python train.py --arch="vit" --dataset="regions of photos with short descriptions (Visual Genome)" --hidden_act="silu" --head_dim=64 --inner_norm=false --layers=6 --projector_out=256 --residual_init="none" --eps=1e-08 --max_steps=37700 --batch_size=64 --final_lr_fraction=0.1
Rows from block 3 of a small self-supervised image encoder, named by matrix and row number. Rows with one number belong to one neuron. Each number is 128 + 24 x the weight over its row's rms, rounded and kept within 0 to 255. All counts start at 0.
After each neuron's rows are labels from the 100 images, of 14976, where the neuron reaches its highest value: "place" is the part of the image that holds the peak. Only what is clearly more common there than usual is listed. The data: regions of photos with short descriptions (Visual Genome).
# fc1: MLP up (model.blocks.3.mlp.fc1.weight, 768x192), inputs 0-191
# fc2: MLP down (model.blocks.3.mlp.fc2.weight, 192x768, transposed), outputs 0-191

fc1.237 [135 126 111 140  89 159  83 141 107 134  88 139 135 137 146 139 139  97 138 140 129 120  68 111 135 135 139 179 103 145  93 144 122 176 133 123 130 126 107 141 165 145 109 114 117 121 107  90 137 159 130  85 126 137 140 187 160 128 112 136 100 134 128 142 143 136 116 137 158 140 137  98 134 166 118 146 119 133 131 125 137  85 153 120 139 137 177 100 115 154 141 145 110 135 129 103 142 163 159  92 163 150 149 125 139 125 125 141 114 181 138 126 132 151 133 104 170 135 144 111 145 156  81 163 144 138 140  85 132 112  87 170 131 141 111 152 153 156 117 124 114 154 125 126 115 119 108 108 173 108 166 131 135 122 131 160 118  69 180 154 171 150 141 134 119 137 135 140 135 132 107 104 149 135 114 143 120  82 168 183 124 140  90  47 136 165 131 159 139 115 151 142]
fc2.237 [130 141 138 124 192 139  84 126 157 139  91 117 121 131 132 130 129 110 132 129 131  39 159 118 123 126 127 187 116 112  73 127 130 123 125 128 158 114 127 132 163 131 127 123 127 130 125 137 127 101 156 119 126 123 139 147 130  72 144 136 132 120 114 131 119 132 124 130 138 128 112 126 129  97 122 126 126 120 110 137 121 175 116 144 148 117  85   0 164 139 125 129 127 124 137 120 124 129 161 114 120 119 125 139 137 124 128 139 124 125 126 143 127 121 121 171 125 132 147 130 114 130 146 105 121 139 119 148 136 131  85 124 110 123 139 118 116 125 137  42 111 122 124 126 142 119 158 109 124 133 120 134 129 125 111 136 130   0 152 130 130 139 115 138 130 133 151 104 139 114 124 126 125 131 123 121 128 124 123 133  82 130 127  65 129 115 124 141 140 114  92 136]
place: centre

fc1.520 [100 107  85 111 118 113 120 147 120  94 124  77 138 147 137 107  85 103 102 158 102 138 134 141 116 143 142 127 130 104 109 138  93 134  98 100 135 108  98 130 100 151  87 111 141 143 120 161 104 118  98 136 132 112 108 116  73 145 147  89 171 105 150 101 131 156 151 122 112 135  98 130 125  82 117 131  76 103 129 132 102 131 131  99 114 134 109 106 107  92 125 123  94 105  92 135 151  84 118 146 120  83 155 139  96 157 111 106 140 136 113 107  97 131 106 171 150 107 104  96 104 116 100 114 114  96 124 119 141 154  98 128 130  99 124  81  93 107 107  87 122 190 174 133 151 128 121 150 104 138 115 102  77 114 105 131 145 168 124 110  85 107 104 102 164  99 101 113 124 124 114 149 115 136 173 114 131 116 136 130 136  95 130 164 103 113  93 164 114 151 124  90]
fc2.520 [134 115 115 131 105 115 137 203 134 101 116 145 153 113 101 149 151 126 122 111 120 133 123  97 119 118 149 142 154 144 119 114 132 133 123 141 109 122 160 141 112 112 114  96  80 140  87 113 133 105 163 155 116 105 118 147 103 110 142 123 142 106 131 120  82 133 136 146 150 139 142 165 124 116  92 115 114 124 143 219 122  76 165 108  98 138 160 122  66 136 109 131 123 122 105 101 138 123 102  95 125 118 128  98 150 139 152 130  47 123 128 144 114 117 132 125 139 153 110 123 127 108 143  76 142 128 119 146 127 108 173 118 161  65 114 142 140 125 109 150 142 122 120 118 100 115 132 116 158 108 120 106 136 108 155  87  98  89 144 111 124 133 120 141 117 159 132 165 128 117 131 124 121 133  12 151 123 136 138 145 123 110 106  95 105 142 128 110 127 127  94 133]
place: centre

fc1.244 [133  99 134 140 121 132 125 116 125 138 106 132 112 156 151 133 133 130 140 162 100 132 253 107 148 187  81 177 161 134 173  66 128 124 135 140 126 121 122 148 115  80 165 132 161 145 129 111 134 133 134 115 167 137 104 148 126 116 136 132 124 136 134 128  83 163 110 130 133  99 135 112 132 140 134 141 118 132  73 127 127 140 173 132 103 120 133 126 125 137 138 182 132 136 131 105 172 120 126 104 117 137 151 143  54 148 110 138 122 136 136 131 112 146 123 135 127 135 111 128 150 136 101 121 131 134 134 142  78  83 166 149 112 135 119 133 149 127 145 132 104 113 141 108 106  91 134 154 126 133 125 136 110 139 134 161 131 115 116 155 128 126 135 136 113  99 136 155 129 199 138 140 176 160  74 135  86 142 120 140 130 125 129 132 136 119 148 150  60 159 137 127]
fc2.244 [117 129 160 119 119 144  82  91 108 140  80 111 124 128 134 108 119 150 119 121 127 151  62 129 128 130 139 112  94 132  71 121 128 135 134 129 165 154 127 108 127 124 127 133 142 126 138 128 144 172 137 103 142 153 131 136 114 109  99 129 135 123 122 139 113 125 129 128 123 115 128 110 134 116 135 129 136 129 123 150 133  97 110 141 156 149  64 117 136 141 132 111 126 112 126 162 117 135 163  99 122 105 133 181 137 133 132 141 201 125 130 145 135 104 132  91 127 131 151 102 114 131 158 127 123 124 115 132 143 123 126 127 105 106 124 110 116 136 142 100 107 128 139 132 132 119  99 104 131 130 135 157 129 132 107 168 185 130  89 133 141 141 123 132 133 130 134 126 181 127 113 127 137 114 255 111 112 115 131 124  36 103 121 162 118 124 127 131 131 125  80 127]
place: top right

fc1.111 [134 134 109 121 157 156 141 121  98 109 106 120  72 121 124 130 124 115 114 121 134 126 139 100 114 131 119 161 126 122 119 121 120 182 132 134 132 145 122 114 161 128 100 174 141 115 133 139 131 181 145 129 116 142 154 131 174 124 117 109 112 139 128 108 139 103 148 146 113 137 143 175 141  60 126 109 107 144 117 118 108 140 118 132 114  51 117 123 142 125 185 139 108 133 141 164 128 133 114 101 154 116 119  98 130 117 154 146 191 163 134 125 154 104 103 133 147 137 125 152 111 151 186 164  94 139 139  59 122 151 106  83 114 143 118 169 140 154 133 108 162 134 135 101 122 120 118 135 132 132 133 136  75 149 138 132 134 129 150 101 141 103 134 150  79 178 133 144 143 137 123 120 117 104 177 140  87  87 108 113  91 117  55 118 142 127 128 137 111 180 110 106]
fc2.111 [158 128 122 142 136 123 131 137 115 123 143 142 162 136 121 110 115 120 141 118  79 117 126 111 120 123 155 132 132 170 193 108 162 150 122 151 128  94 121 149 125 127 118 119 151 114 161 108 157 124 148 174 127 105 143  85 116 146 151 115 142 153 136 141 149 110 119 118 148 135 176 128 142 184 120 142 135 104 105 128  96 120 143 120 156  88 139 129 112 101  72 151 152 136 110  99 131 111  59 169 154 114 108 101 105 131 144 120  93  96 145 147 172 163 110 131  93 134  67 216 148 102 107 120 116 158  85 150 108 165 126 110 140 161  83 137 137 110 134 127 140 126 115 104 130 126 130 113 137 143 102 106 130 142 165 113 126 137 130  93 124  76 146 106  92 110 109 102 103 151  99 170 111 118 107 112 125 117 129 111 160 125 135 115 116 132 170 132 111 127 154  80]
place: middle right

fc1.29 [135 141 122 135 113 139 121 116 127 120 139 109 145  94 101 132 111 129 136 126 134 137 129 139 105  56 143 103 114 132  40 162 130 146 135 124 133 140 123 101 153 215  74 142 118 105 138 154 129 112 136 130  69 135 170  93 135 137 133 139 124 137 129 128 125 104 158 138 140 165 137 125 128 124 131 104 116 136 208 115 125 159  72 122 153 149 129 126 119 132 124  57 126 135 132 144  71 125 156 104 135 131 148  99 184 123 143 141 136 128 136 131 114 139 149 143 143 137 184 140 134 122 128 123 129 127 119 142 179 184 112 113 136 136 135 119  73 127 112 138 161 129 132 154 168 175 152 138 120 125 145 134 112 139 137  99 121 124 114 133 144 131 135 137 125 128 135 135 133  69 119 122  93  94 111 138 168 142 128 137 120 123 129 127 136 167 148 128 173 125 124 177]
fc2.29 [118 126 155 114 121 147 113 121 128 141 111 140 162 132 119 118 124 109 138 132 129 147  49 122 124 117 158 161 138 118 111 128 137 114 125 129 131 130 145 128 141 125 139 121 174 124 125 130 113 171 139 121 126 105 120 133  80 119 133 135 120 139 120 123 149 125 134 131 130 123 127  86 132 125 136 139 130 132 122 163  96  48 123 104 136 135  78 122 148 134 147 121 132 133 122 120 127 137 124 143 135 157 143 197 135 130 125 140 193 126 124 112 131 146 137  54 123 123 140 112 121 128 133 158 134 124 147 120 120 131 136 110 126 138 129 112 121 114 163 117 130 136 137 132 126 132  68 101 126 119 122 121 138 123 118 176 188 145 112 133 131 125 105 143 123 133 131 164 139 124 130 137 118 128 255 129 135 130 129 138  93 137 124 157 136 140 126 126 122 136 105 136]
place: top right

fc1.766 [153 115 168 137 115 149  90  43 147 143 102 137 157 136 113 147 142 130 150 137 133 200 143 149 143 124 102  68 172 126 166 117 148 170 145 124 178 141 171  98 148 114 126 161 120 165 129 123 117 125 144 108 119 152 114  89 146 147 133 113  74 146 114 136  98 131 132 120 168 136 141 123 125  92 141 148  75 141 141 139  96 176 120 143 155  86 139 148 154 137 124 132 146 140 153 158  96 133 147 125 136 164 119 142 130 131 122 128 149 120 140 155 125  89 163 145 135 147 153 158 138 116 162 107 130 130 152 113 119 140 133 109 118 147 131 131 130 131 147 142 148 119 120 142 149 136 117 144 111 122 141 147 128 168 144 167 128 144 122 145 115 134 145 143 121 161 144 199 138 114 138 145 119 113 129 128 144 158 135 152  94  99 157 115 145  93 124 170 130 173 194 180]
fc2.766 [138 120  77 139 120  98 206 162 145 110 180 138 124 104 151 117 135 142  91 119 144  62 122 117 137 135 181 181 117 122 100 146 172 129 129 136 124 121 203 104 132 127 143 109 118 112 129 128 129 135  92 130 123 161 141 144 107 119  97 134 134 134 121 143 134 131 128 120 125 143 121 149 127 113 128 113 128 128 118 138 207  99 134 115 139 117 165  41  84 137 131 128 124 127 107 142 131 139 124 126 123 139 120 146 127 126 120 137 127 119 114 141 142 116 135 202 138 132 120 122 126 140 132 152 110 143 103 144 134 125 144 142 146  55 134 170 107 113 136  74 149 127 134 125 128 119 143 126 138 129 135 134 113 132 112  58 135  76 103 125 128 129 158 103 111  79 158 114 108 110 133 142 131 107 131 120 124 123 117 124 164 132 123 199 129 138 138 121 163 108 150 131]
place: top left; top right

fc1.341 [128 106 103 135  36 108 108 145 123 128 108 114 123 147 126 119 121 102 130 113  87 135 126 146 138 137 146 138 131 105 115 138 146 138 126 194 151 107 112 102 107 144 140 123 149 121 171 131 102 109 120 108 166 110 132 124  88 131 189 106 184 118 166 127 123 109 139 123  93 109 126 106 135  76 119 147 110 125 107 135  97 134 156 120 151 119 121 104 160  91 116 120  64 129 135 121 131 123 126 108 120  96 132 102 117 158 137 121 149 135 129 126 138  96 102 135 124 121 123 154 129 102 132 108 171 123 144 153 141 155 112 149 156 124 136  90  86 130 120 123 158 136 199 156 140 115  80 122  81  72 105 121 103 102 125 163 120 150 116 190  94 132 127 121 134 116 130 129 125 102 170 175 130 149 155 105 131 122 130 163 137  95 140 130 124 153 108 152 107 136 181 126]
fc2.341 [134 141  74 119 146 102  34 163  86 111  70 118 126  98 116 124 139 146 107 137 117 143 136 153 130 103 153 136 169 145 123 121 122 131 131 124 120 106 101 142  89 124 134 110  73 147 149 119  97  64 177 168 159 139  89 133 102 208 122 144 131 123 147  92 121 116 124 123 121 157 148 107 115 157  92 162 120 111 133 194 119 176 144 190 113 117 151 117 131 114 117 134 148 136 143 120 110 141 119 150 134 124 121 126 117 130 150 103  75 138 120 112 127 167 124 143 120 117 112 162 125 113 133  98 150 119 102 155 115 110 125 120 151 132 123 126 125 131 118 105 137 139 134 154 104 135 156 126 122 127 119 147 114 145 158  80 128  94 112 145 117 135 114 125 120 113 114 144 123 133 138 117 113 154  37 128 134 134 149 122 109 108 144  87 149 128 140 133 124 147 146 114]
place: bottom right

fc1.595 [125 115 120 138  35 129 129 166 127 132 109  88 139 150 146 127 121  65 132 139  90 105 106 141 119 145 131 122  75 129 122 120 134 134 128 188 128 104 112 128 142 141 109 108 153 109 133 110 118 117 124  90 166 136 138 104  79 118 160 131 160 129 168 126 117 127 163 131 110 114 127 134 124  86 106 133  97 117 111 187 110 120 151 120 121 121 161 124 160 106 132 120  99 133 119 149 104 124 119 150 120 107 152  95 101 157 123 121 145 169 126 126 153 122 125 117 172 128 118 143  98 124 111 122 174 137 123 120 142 170 126 162 168 131 131 112  94 136 126 120 135 123 177 168 140 127  77 155 110  66  98 129 121 131 130 142 163 152 125 186 113 135 130 126 142 124 131 127 126 106 136 138 108 165 153 125 146 123 150 151 178 109 129 126 126 133 118 164 118 165 188  65]
fc2.595 [143 141  90 128 137 117 103 137 111 122 114 109 123  93 137 133 127 142 102 130 127 152 147 127 125 122 149 139 119 136 114 124 135 155 110 122 150 124  77 130 100 125 115  94  79 148 137 155 113  48 152 131 163  98 113 150 123 244 118 139 150 122 148 107 142 106 132 133  82 148 128 111 110 128 128 135 130 112 115 231 172 166 111 184 118 124 160 149 100 114 126 127 126 116 150 114 107 129 150 140 138 124 121 110 123 122 133 109 124 138 118 125 128 128 118 139 111 125 138 151 120 131 126 128 143 123 120 149 119 102  81 133 136 132 126 136 118 136 109 127 116 141 123 156 122 142 158 123 144 139 128 141 110 150 121  83 112 100 139 140 141 142 121 132 118 121 155 106  88 141 152 130 112 150  56 144 138 122 126  86  46 121 177  97 155 122 128 126 153 125 189 106]
place: bottom right

fc1.538 [114 123 171 122  93 113  73 176 141 111 123 117 119 120 120 111 133 111 124 151 118  71 152 108 121 137 107 145  55 112 104 101 112 153 112 170 103  97 121  97  98 148 115 103 122  89 123 123 103  86 113 118 115 104 121  87 132  64 122 106 168 115 178 113  60 107 173 118 121 122 110 120 104  84 100 124 109 111 137 127  68 137 135 114 118 113 112 117 151  82 121 127  93 115 106 120 134  95 131 127 130 105 131  95 142 100 161 108 102 121 106 112 141 123 132  97 135 113 143 153 124  68 167  83 126 132 116 149 116 128 183 115 132 105  95 118 121 100 135 128 115 104 113 135 138 131 113 131 130  97 109 116 125 108 118 162 162 113 119 145 137 100 108 112 112  96 113 135 115 157 133 122 134 136 174 115 125 145 119 178 159 108 147 122 111 114 127 152 113 109 116  91]
fc2.538 [138 119 134 160  88 120 139 142 126 115 121 106 159 115 133 116 127 150 113 113 120 190 183 135 129 132 134 117  89 111 137 127 139 143 110 128 129 168 117 144 131 124 129 114 128 130 140 135 153 103 106  85 109 118 155 145 116 139 114 126 129 128 129 164  68 135 150 130 113 116 122 141 134  86 178 107 115 119 146 174 157 104 119 131 140 151 111 186  93 129 143 135 107 133  96 159 137 117 181 101 122 129 104 111 127 149 125 136 182 140 116 144 121 104 125 131 112 142 162  99 120 152 134 125 122 119 119 124 118 129  89 123 128 151 125 125 132 127 114 189 123 133 110 136 166 112 143  20 131 138 118 131 130 108 139 157  87 140  47 121 143 134 124  98 134 178 129 137  39 124 140 127 114 101 112 104 138 136 131 118  86 142 125 174 143 111 145 124 127 112  94 108]
place: centre

fc1.369 [129 107 101 109 132  99 136 122 121 119  96  84 137 149 122 129  39 109 132 137 116 174 139 102 122 128 118 102 182  92 114 103 128 146 125 150 137 101 128 121 107 134 126 130 113 172 126 160 136 129 122 133 138 112 104 107 120 144 116 119 175 126 127 106 117 146 193 107 105 153 122 119 134 104 129 127  38 129 133 109 108 134 115 126 136 142 100 132 108  68 109 122  61 127 136 115 101 115 105  75 143 135 121 125 100 130 152 132 119 108 128 131 158  96  85 124 121 127 165 147 159  68 132 101 134 114 161 134 108 134 120 119 135 131 129  73  94 117 122 136 150 106 184 118 165 121 120 128 104 140 136 126 140 130 128 167 142 173 130  97 134 133 127 127  89 128 127 101 121 148 152 150 129 105 140 121 130 110 121 156 103 136 138 137 125 120 135 206 111 111 119 178]
fc2.369 [142 131 101 102 165 129 108 170 120 129 117 138 128 138 133 120 112 116 145 130 120  52 141 118 131 114  92 222 150 113 120 132 142 117 121 126  94 105 112 127 137 125 129 142 135  93 149 133 145  87  94 129 123 134 146 105 129  75 112 116 116 133 122 134 178 116 130 129 130 136 111 123 131 108 144 128 126 124 113  74 129 168 150 152 109  97 225  22 147 136 133 132 124 124 138 134 102 123 123 131 125 112 111 137 139 123 141 115 134 128 113 112 132 135 100 149 125 127 130 131 130 135 123 111 120 106 137 108 129 143 103 124 135 128 103 101 139 124 149  85 136 128 129 122 126 140  86 132 124 120 131 130 110 139 164 141  93  72 132 155 103 123 121 113 142 134 144 118 172 157 127 119 118 124  66 138 102 126 142 115 241 137 135 138 158 143 118 140 131 121 116 113]
place: top right; top left

fc1.309 [157 121 141 143 127 130 124 155 173 151 146  64 125 127 104 147 129 177 161 126 123 113 110 161 151 138 119 134 107 130 134 127 151 122 146 172 132 113 194 124 118 134 159 175 126 168 153 123 140 135 155 146 123 154 141 172  98 134 141 139 111 150 125 145 115 115 136 128 101 125 151 153 133 109 185 139 129 148 116 120 126  99 120 170 150 163 125 135 117 134 106 100 103 142 159 128 162 160 140 206 134 144 186 166 142 130 121 142 116  75 149 161 131 177 121 138 100 148 153 167 146 129 141 130 135  97 141 188 130 134 128 112 128 135 164 121 102 109 168 183 127 132 159 113 114 126 142 159  88 167 169 153 130 146 146 133 129 133 134 134 113 135 150 146 148 119 144 140 142 108 172 130 112 115 116 132 131 115  92 135 164 128 108 117 147 127 179 150 112 135 111  78]
fc2.309 [114 134 128 109 202 122  93 154 154 125 151 139 108 129 145 171 136 121 112 136 119 100 131 131 118 149 131 129 135 146 120 138 109 104 150 124  96 136  88 114 199 115 119 115 200 143 157 145 125 139 121 148 134  97 122 140 103 116 109 121 147 115 137 139 151 136 130 127 121 151 118  90 120 102  98 111 145 135 145  99 112 113 141 163 131 140 101 147 155 132 153 145 135 132 159 115 134 124  93 153 128 116 129 117 135 156 130 144 120 134 121 116 115 165 107   7 153 105 126 128 143 113 119 137 133  98 147 121 130 125 105 116  72 145 117 127 162 148 135 252 118 131 124 138 131 154 133 175 156 128 136 104 121 114 147 125  99  74 159 122 141 119  87 125 127  81 154 143 136 144 159 129 137 158 123 145 123 125 151 150 110 119 125 113 131 130 124 133 125 135 148 126]
place: bottom centre; bottom right

fc1.65 [133  86 151 135  93 139 131 173 149 133 109  70 112 136 145 131 125 117 132 132  91 108  95 138 122 143 119 118  96 111 123 117 141 117 130 200 132 126 148 109 117 150 129 127 134 125 168 142 127 112 136 122 138 139 118  81 105 119 121 186 138 135 147 118 156 108 207 118 110 134 130 132 115 115 122 142  82 134 134 163 117 102 146 135 138 143  97 128 169 110 113 110 103 133 138 184 106 121 142 157 133 119  93 125  86  89 113 130 146 120 136 134 148 125 142 119 147 133 104 143 122 129 141 123 132 104 143 168 132 129 147 141 166 130 155 106  72 112 150 139 127 161 174 151 154 130  76 126 116  89 128 134 147 171 136 156 209 134 123 142  86 123 136 135 175 112 132 160 139 134 151 122 100 134 171 120 116 132 132 125 166 144 125 139 134 115 171 180  95 151 135  69]
fc2.65 [141 123  76 166 125 119 137 146 151 124 146 115  99 127 129 140 131 149 110 125 143 152 137 102 129 133 124 124 102 140 109 132 132 164 124 138 126 142  98 148  91 120 127 106  41 120 130 120 114 109 146 157 125 126 119 132 122 195 155 103 139 136 125 121 119 133 131 126 119 120 122 131 108 129 131 122 127 137 118 217 199  76 122 102  95 128 124 111  88 131 135 127 139 137 128 126 120 114 146 101 124 124 123  65 150 128 142 109 104 127 145 136 125 135 137 116 122 126 130  86 145 134  92 107 148 142 137 110 133 114 135 136 165 107 119 149 138 114  72 213 137 133 115 148 126 134 184 132 121 138 111 145 133 129 122  84  71  86 164 132 128 129 146 129 139 128 107 132  79 134 134 108 124 142  71 146 143 123 119 103  63 138 125 102 135 112 115 110 131 127 206 120]
place: top centre

fc1.189 [114 124 109 103  80 103  94 147 132 125 103 107 126 153  98 115 114 113 118 156  94 160 113 160 143 146 122 120 153 125 125 136 108 127 108 209 136  80  99 133 109 164 154 114 135 112 141 120 105 130 107 109 149 100 122  99 119 132 133  91 133 109 153 145 154  99 165 134  97  85 102 136 108  96 113 137  94 111 112 115 104 103 107 110 118 102 135  97  81 104 115 124  77 111 102 103 135 127 148  81 161 114 169 135 145 146 181 106 119 125 103 120 113  96 117 139 137 107 149 144 144 113 122 125 123  93 120 142 152 132 142 142  93 111 144  80  74 108 144 125  96 134 199 104 134 123  78  97  96 110 121 112 127 120 116 165 148 133 132 188 121 103 110 104 127 118 107 117 108 121 153 132 106 139 137 107 118 106 136 162 121 145 109 110 109 146  94 192 111 127 118 126]
fc2.189 [139 126  88 147 130 132  96 163  93 115 147 128 106 154 147 144 109 127 127 161 100  86 143 140 119 120  95 188  68 140 150 115 113 123 121 134 107 141 194 142 147 107 132 141 154 141 159 124 136  73 182 113 133 169  98 122 153 136 122 145 140 125 133 110 129 126 134 140  91 145 140  95 138 107 120 115 130 100 125 115 157 175 114 164 101 140 115  76 149 105 153 120 107 120 152 125 141 126 136 101 121 122 111 146 131 113  93 128 104 154 124 124 121  71 122 149 157 133 157 163 105 118  94 139 164 101 121 135 131 134  93 125  91 130 132 108 142 111  58 169 113 126 148 150  92 132 183 140 130 142 157 144 126 130 113 100 107  72 172 104 138 127  97 130  81 103 138 116 109 150 133 131 139 110  90 127 153 123 104 120 140 125 121  91 125  72 128 134 105 150 135  93]
place: bottom right

fc1.659 [108  97  99 126 154 107 108 168 135  97 123  94 156 145 151 126  93 141 120 181 118 153 140 129 109 120 124 132 131 130  94 144  89 154 124  92 125  84  82 136 124 153  85 115 153 118  99 134 117 127 122 138 125 129 117 118  47 148 149  98 154 127 147 105 101 158 152 138 120 144 114 140 114  86 131 146  78 122 145 127 101 110 129 119 106 134 120  94  69  95 149 115 107 123  96 132 144  74 158 133 153  69 149 117 105 159 111 129 131 153 127 117  82 139 144 175 165 120 109 108 106 110  89 102 111 139 111 112 128 153 116 126 121 117 121 106 131 113 108 113 103 163 139 119 171 140 135 126 106 176 141 122  51 103 127 145 137 161 106 121  95 116 119 124 151  88 122 126 120 105 128 145 148 170 168 145 123 128 133 133 156 115 147 164 119 126 108 157 111 158 101 131]
fc2.659 [123 140  76 117  97 116 103 157  86 117 111 146 165 123 102 138 135 129 121 118 120 145 113 140 134 130 194 112 170 136 154 104 126 105 127 141 143 125 156 154 119 138 122 117 120 146 115 127  97 100 119 173 132 130 112 160  75 142 143 146 121 137 133 118  91 122 138 142 124 126 166 143 129 153 102 135 107 140 135 255 131 100 166 141 123  99 152 119  75 124 137 132 127 119 135  96 143 156  96  91 107 134 151 151 142 132 151 124  91 133 137 112 140 119 127 134 141 151 128 125 140 120 129  84 128 119 127 134 130 113 149 143 189 108 123 148 136 148  84 121 114 118 148 127  94 145 133 119 126  96 115 135 142 120 127 121 121 103 146 118 131 136 117 109  82 129  79 133 126 120 116  99 131 124  14 119 133 136 146 171  99 123 109 110 109 146 140 145 102 129 155 118]
place: centre

fc1.10 [155 143 127 123 151 150 132 112  73 118 109 101 128 117 126 138 133 149 113 128 127 103 130  92 115 129 116 150 144 118 122 115 101 170 137 145 128 159 142 116 158 136 128 141 195 121 143 145 163 107 136 116 130 141 127 123 153 133 110 117 126 142 128  96 158 102 131 148  98 155 140 105 104  86 153 103 102 145 130 113 113 149 121 128 123  99  92 104 140 115 212 135 138 140 140 170 140 148 103 124 177 116 128 166 124 126 154 145 141 153 124 134 144  82 138 111 131 142 117 116 109 153 168 167  68 106 120  47 117 118 131 112 123 156 133 177 153 167 128 107 159 130 129 110 122 108  70 168 143 153 135 142 112 151 143 131 136 138 148  96 149  96 143 144  95 156 137  99 152 133 118 133 116 139 169 140  85  83 136 110 109 101  84 110 140 140 165 140 112 189 119 107]
fc2.10 [135 143 110 120 137 114 143 133 111 135 135  87 152 120 136  91 130  91 145 104 176 121 124 112 108 122 162 139 164 132 184 124 154 162 103 131 130  68 124 138  94 128 139 117 137 141 126  79 112 121 156 155 116 112 138 100 113 150 177 135 150 149 160 142 144 131  94 123 158 118 144 132 138 159 113 122 121 158 137 122  84 122 124 133 115 144 144 134 117 136 109 134 119 140 140 109 162 132 101 168 136 111 124  93 138 157 146 116 108 148 114 123 161 161  68 131  85 121  98 139 132  63  85 121 127 138 153 147  95 185 125 118 153 186 152 144 147 110 138 131 114 157 118  77 102 147 137 113 124 136 130  82 115 179 188 112 122 132 138 124  89 111 105 145 133 110 114 149  99 159  73 158 123 117 107 134 118 123 104 114 172 116 148 114 144 112 141 149 105 135 180 100]
place: middle right

fc1.685 [139 126 138 118 142 140 143 128  83 151 113 116 117 125 134 138 133 123 152 125 139 116 151  57 127 130 118 167 136 143 127 141 115 160 148 115 132 165 125 129 147 134 155 145 142 142 121 140 135 135 136 128 135 127 132 116 157 110 141  85 105 150 127 108 159 123 124 135  99 124 140  78 118  58 110 112 102 128 122 109 109 158 133 136 107 129 121 113 133 107 152 136 136 138 144 119 142 144  97  93 167 141 116 129 120 116 167 162 251 142 146 134 133 160 102 130 127 146 128 121 124 158 139 145 111 126  60  81 134 169 102  93 126 135 163 159 159 164 117  84 130 157 119  84 119 122  88 152 141 137 125 140  97 126 139 133 149 132 147  96 158 135 136 139 106 130 141 137 162 123 134 123 112 121 169 161  80  89 115 115 105 134  65 109 142 135 136 155 114 148  72 106]
fc2.685 [154 133  97 159 136 178 131 140 122 106 149 165 123 130  94 122 145 137 135 105 153 115 126 146 127  99 155 128 188 136 161 103 116 161 132 165 111  98 117 149  90 139 117 108 149 141 122 127 139 130 165 143 130 106 106  81 111 152 169 135 124 145 126  87 148 145 136 114 112 108 135 175 142 111  84 128 141 135 154 117 101 116 168 113 115 106 140 128 115  71 126 128 151 123 126 131 123 138  75 165 134 128 101  97  95 159 193 120  54 116 105 151 122 158 122 128 145 158  84 142 162 128  81 123 140 117 144 117 134 127 127 119 170  84 136 174 127 112 110 121 154  65 102  98  93 117 117 111 125 164 110  83 133 128 153 109 121 133 137 123 134 121 152 116  89 136 104 123 103 132 139 123 150 165 106 162 138 135 149 138 157 115 121 115 100  77 105 114 101 151 150 123]
place: middle right

fc1.469 [113  71  83 136 159 107 106  95 144 101 132 112 128 143 140 119  70 137 123 158 110 152 141 116 138 113 104 114 130  98 106  91 111 163 117 117 151  69 125 131  95 145 134 128 129 130 143 173 118 126 117 141 157 104 106 115  89 124 147 104 168 119 150 119  72 149 132 111 105 150 122 106 116 101 127 166  95 118 121 120  97 163 142 117 144 176  98 131 124  78 110 115 104 121 120 120 145  93 141 118 137 109 113 123 118 182 107 114 102 113 113 119 120 120  99 139 119 114 146 118 175  98 148  91 129 132 145 169 106 161 137  95 165 124  94  95 126  95 102 138 124 122 174 148 161 142 137 170  77 146 108 115  88 117 122 139  91 172 107 126  82 138 119 119 125  99 118  98 112 136 143 191 172 128 152 122 124 136 102 153 123  90 154 152 113 119 127 154 128 130 128 144]
fc2.469 [121 117  99 133 133 125  44 133 103 101  32 118 126 124 115 144 121 148 134 138 124 171 116 143 111 120 131 107 166 148 135 117 125 114 146 128 129  92 104 138 119 147 133 137  64 121 132 127 140  95 131 150 105 173 115 117  93 193 138 139 131 129 143 102 111 120 131 142 139 155 137 103 122 136 114 145 110 112 153 204  84 111 153 173 109 119 172 120 124 125 128 126 127 133 110  89 132 124  86 151 124 144 128  92 123 112 127 109  72 135 132 129 127 135 127 143 147 109 108 118 130 123  97 124 126 113 127 146 125 133 144 124 169 157 143 127 129 146 104 108 120 153 145 142 120 127 131  91 135 120 134 136 117 112 163 128 122 107 138 113 110 120 104 128 107 159 108 156 135 152 151  91 116 129   4 128 127 126 144 153  84 131 133  80 136 126 148 136 103 144 140 128]
place: top centre; top right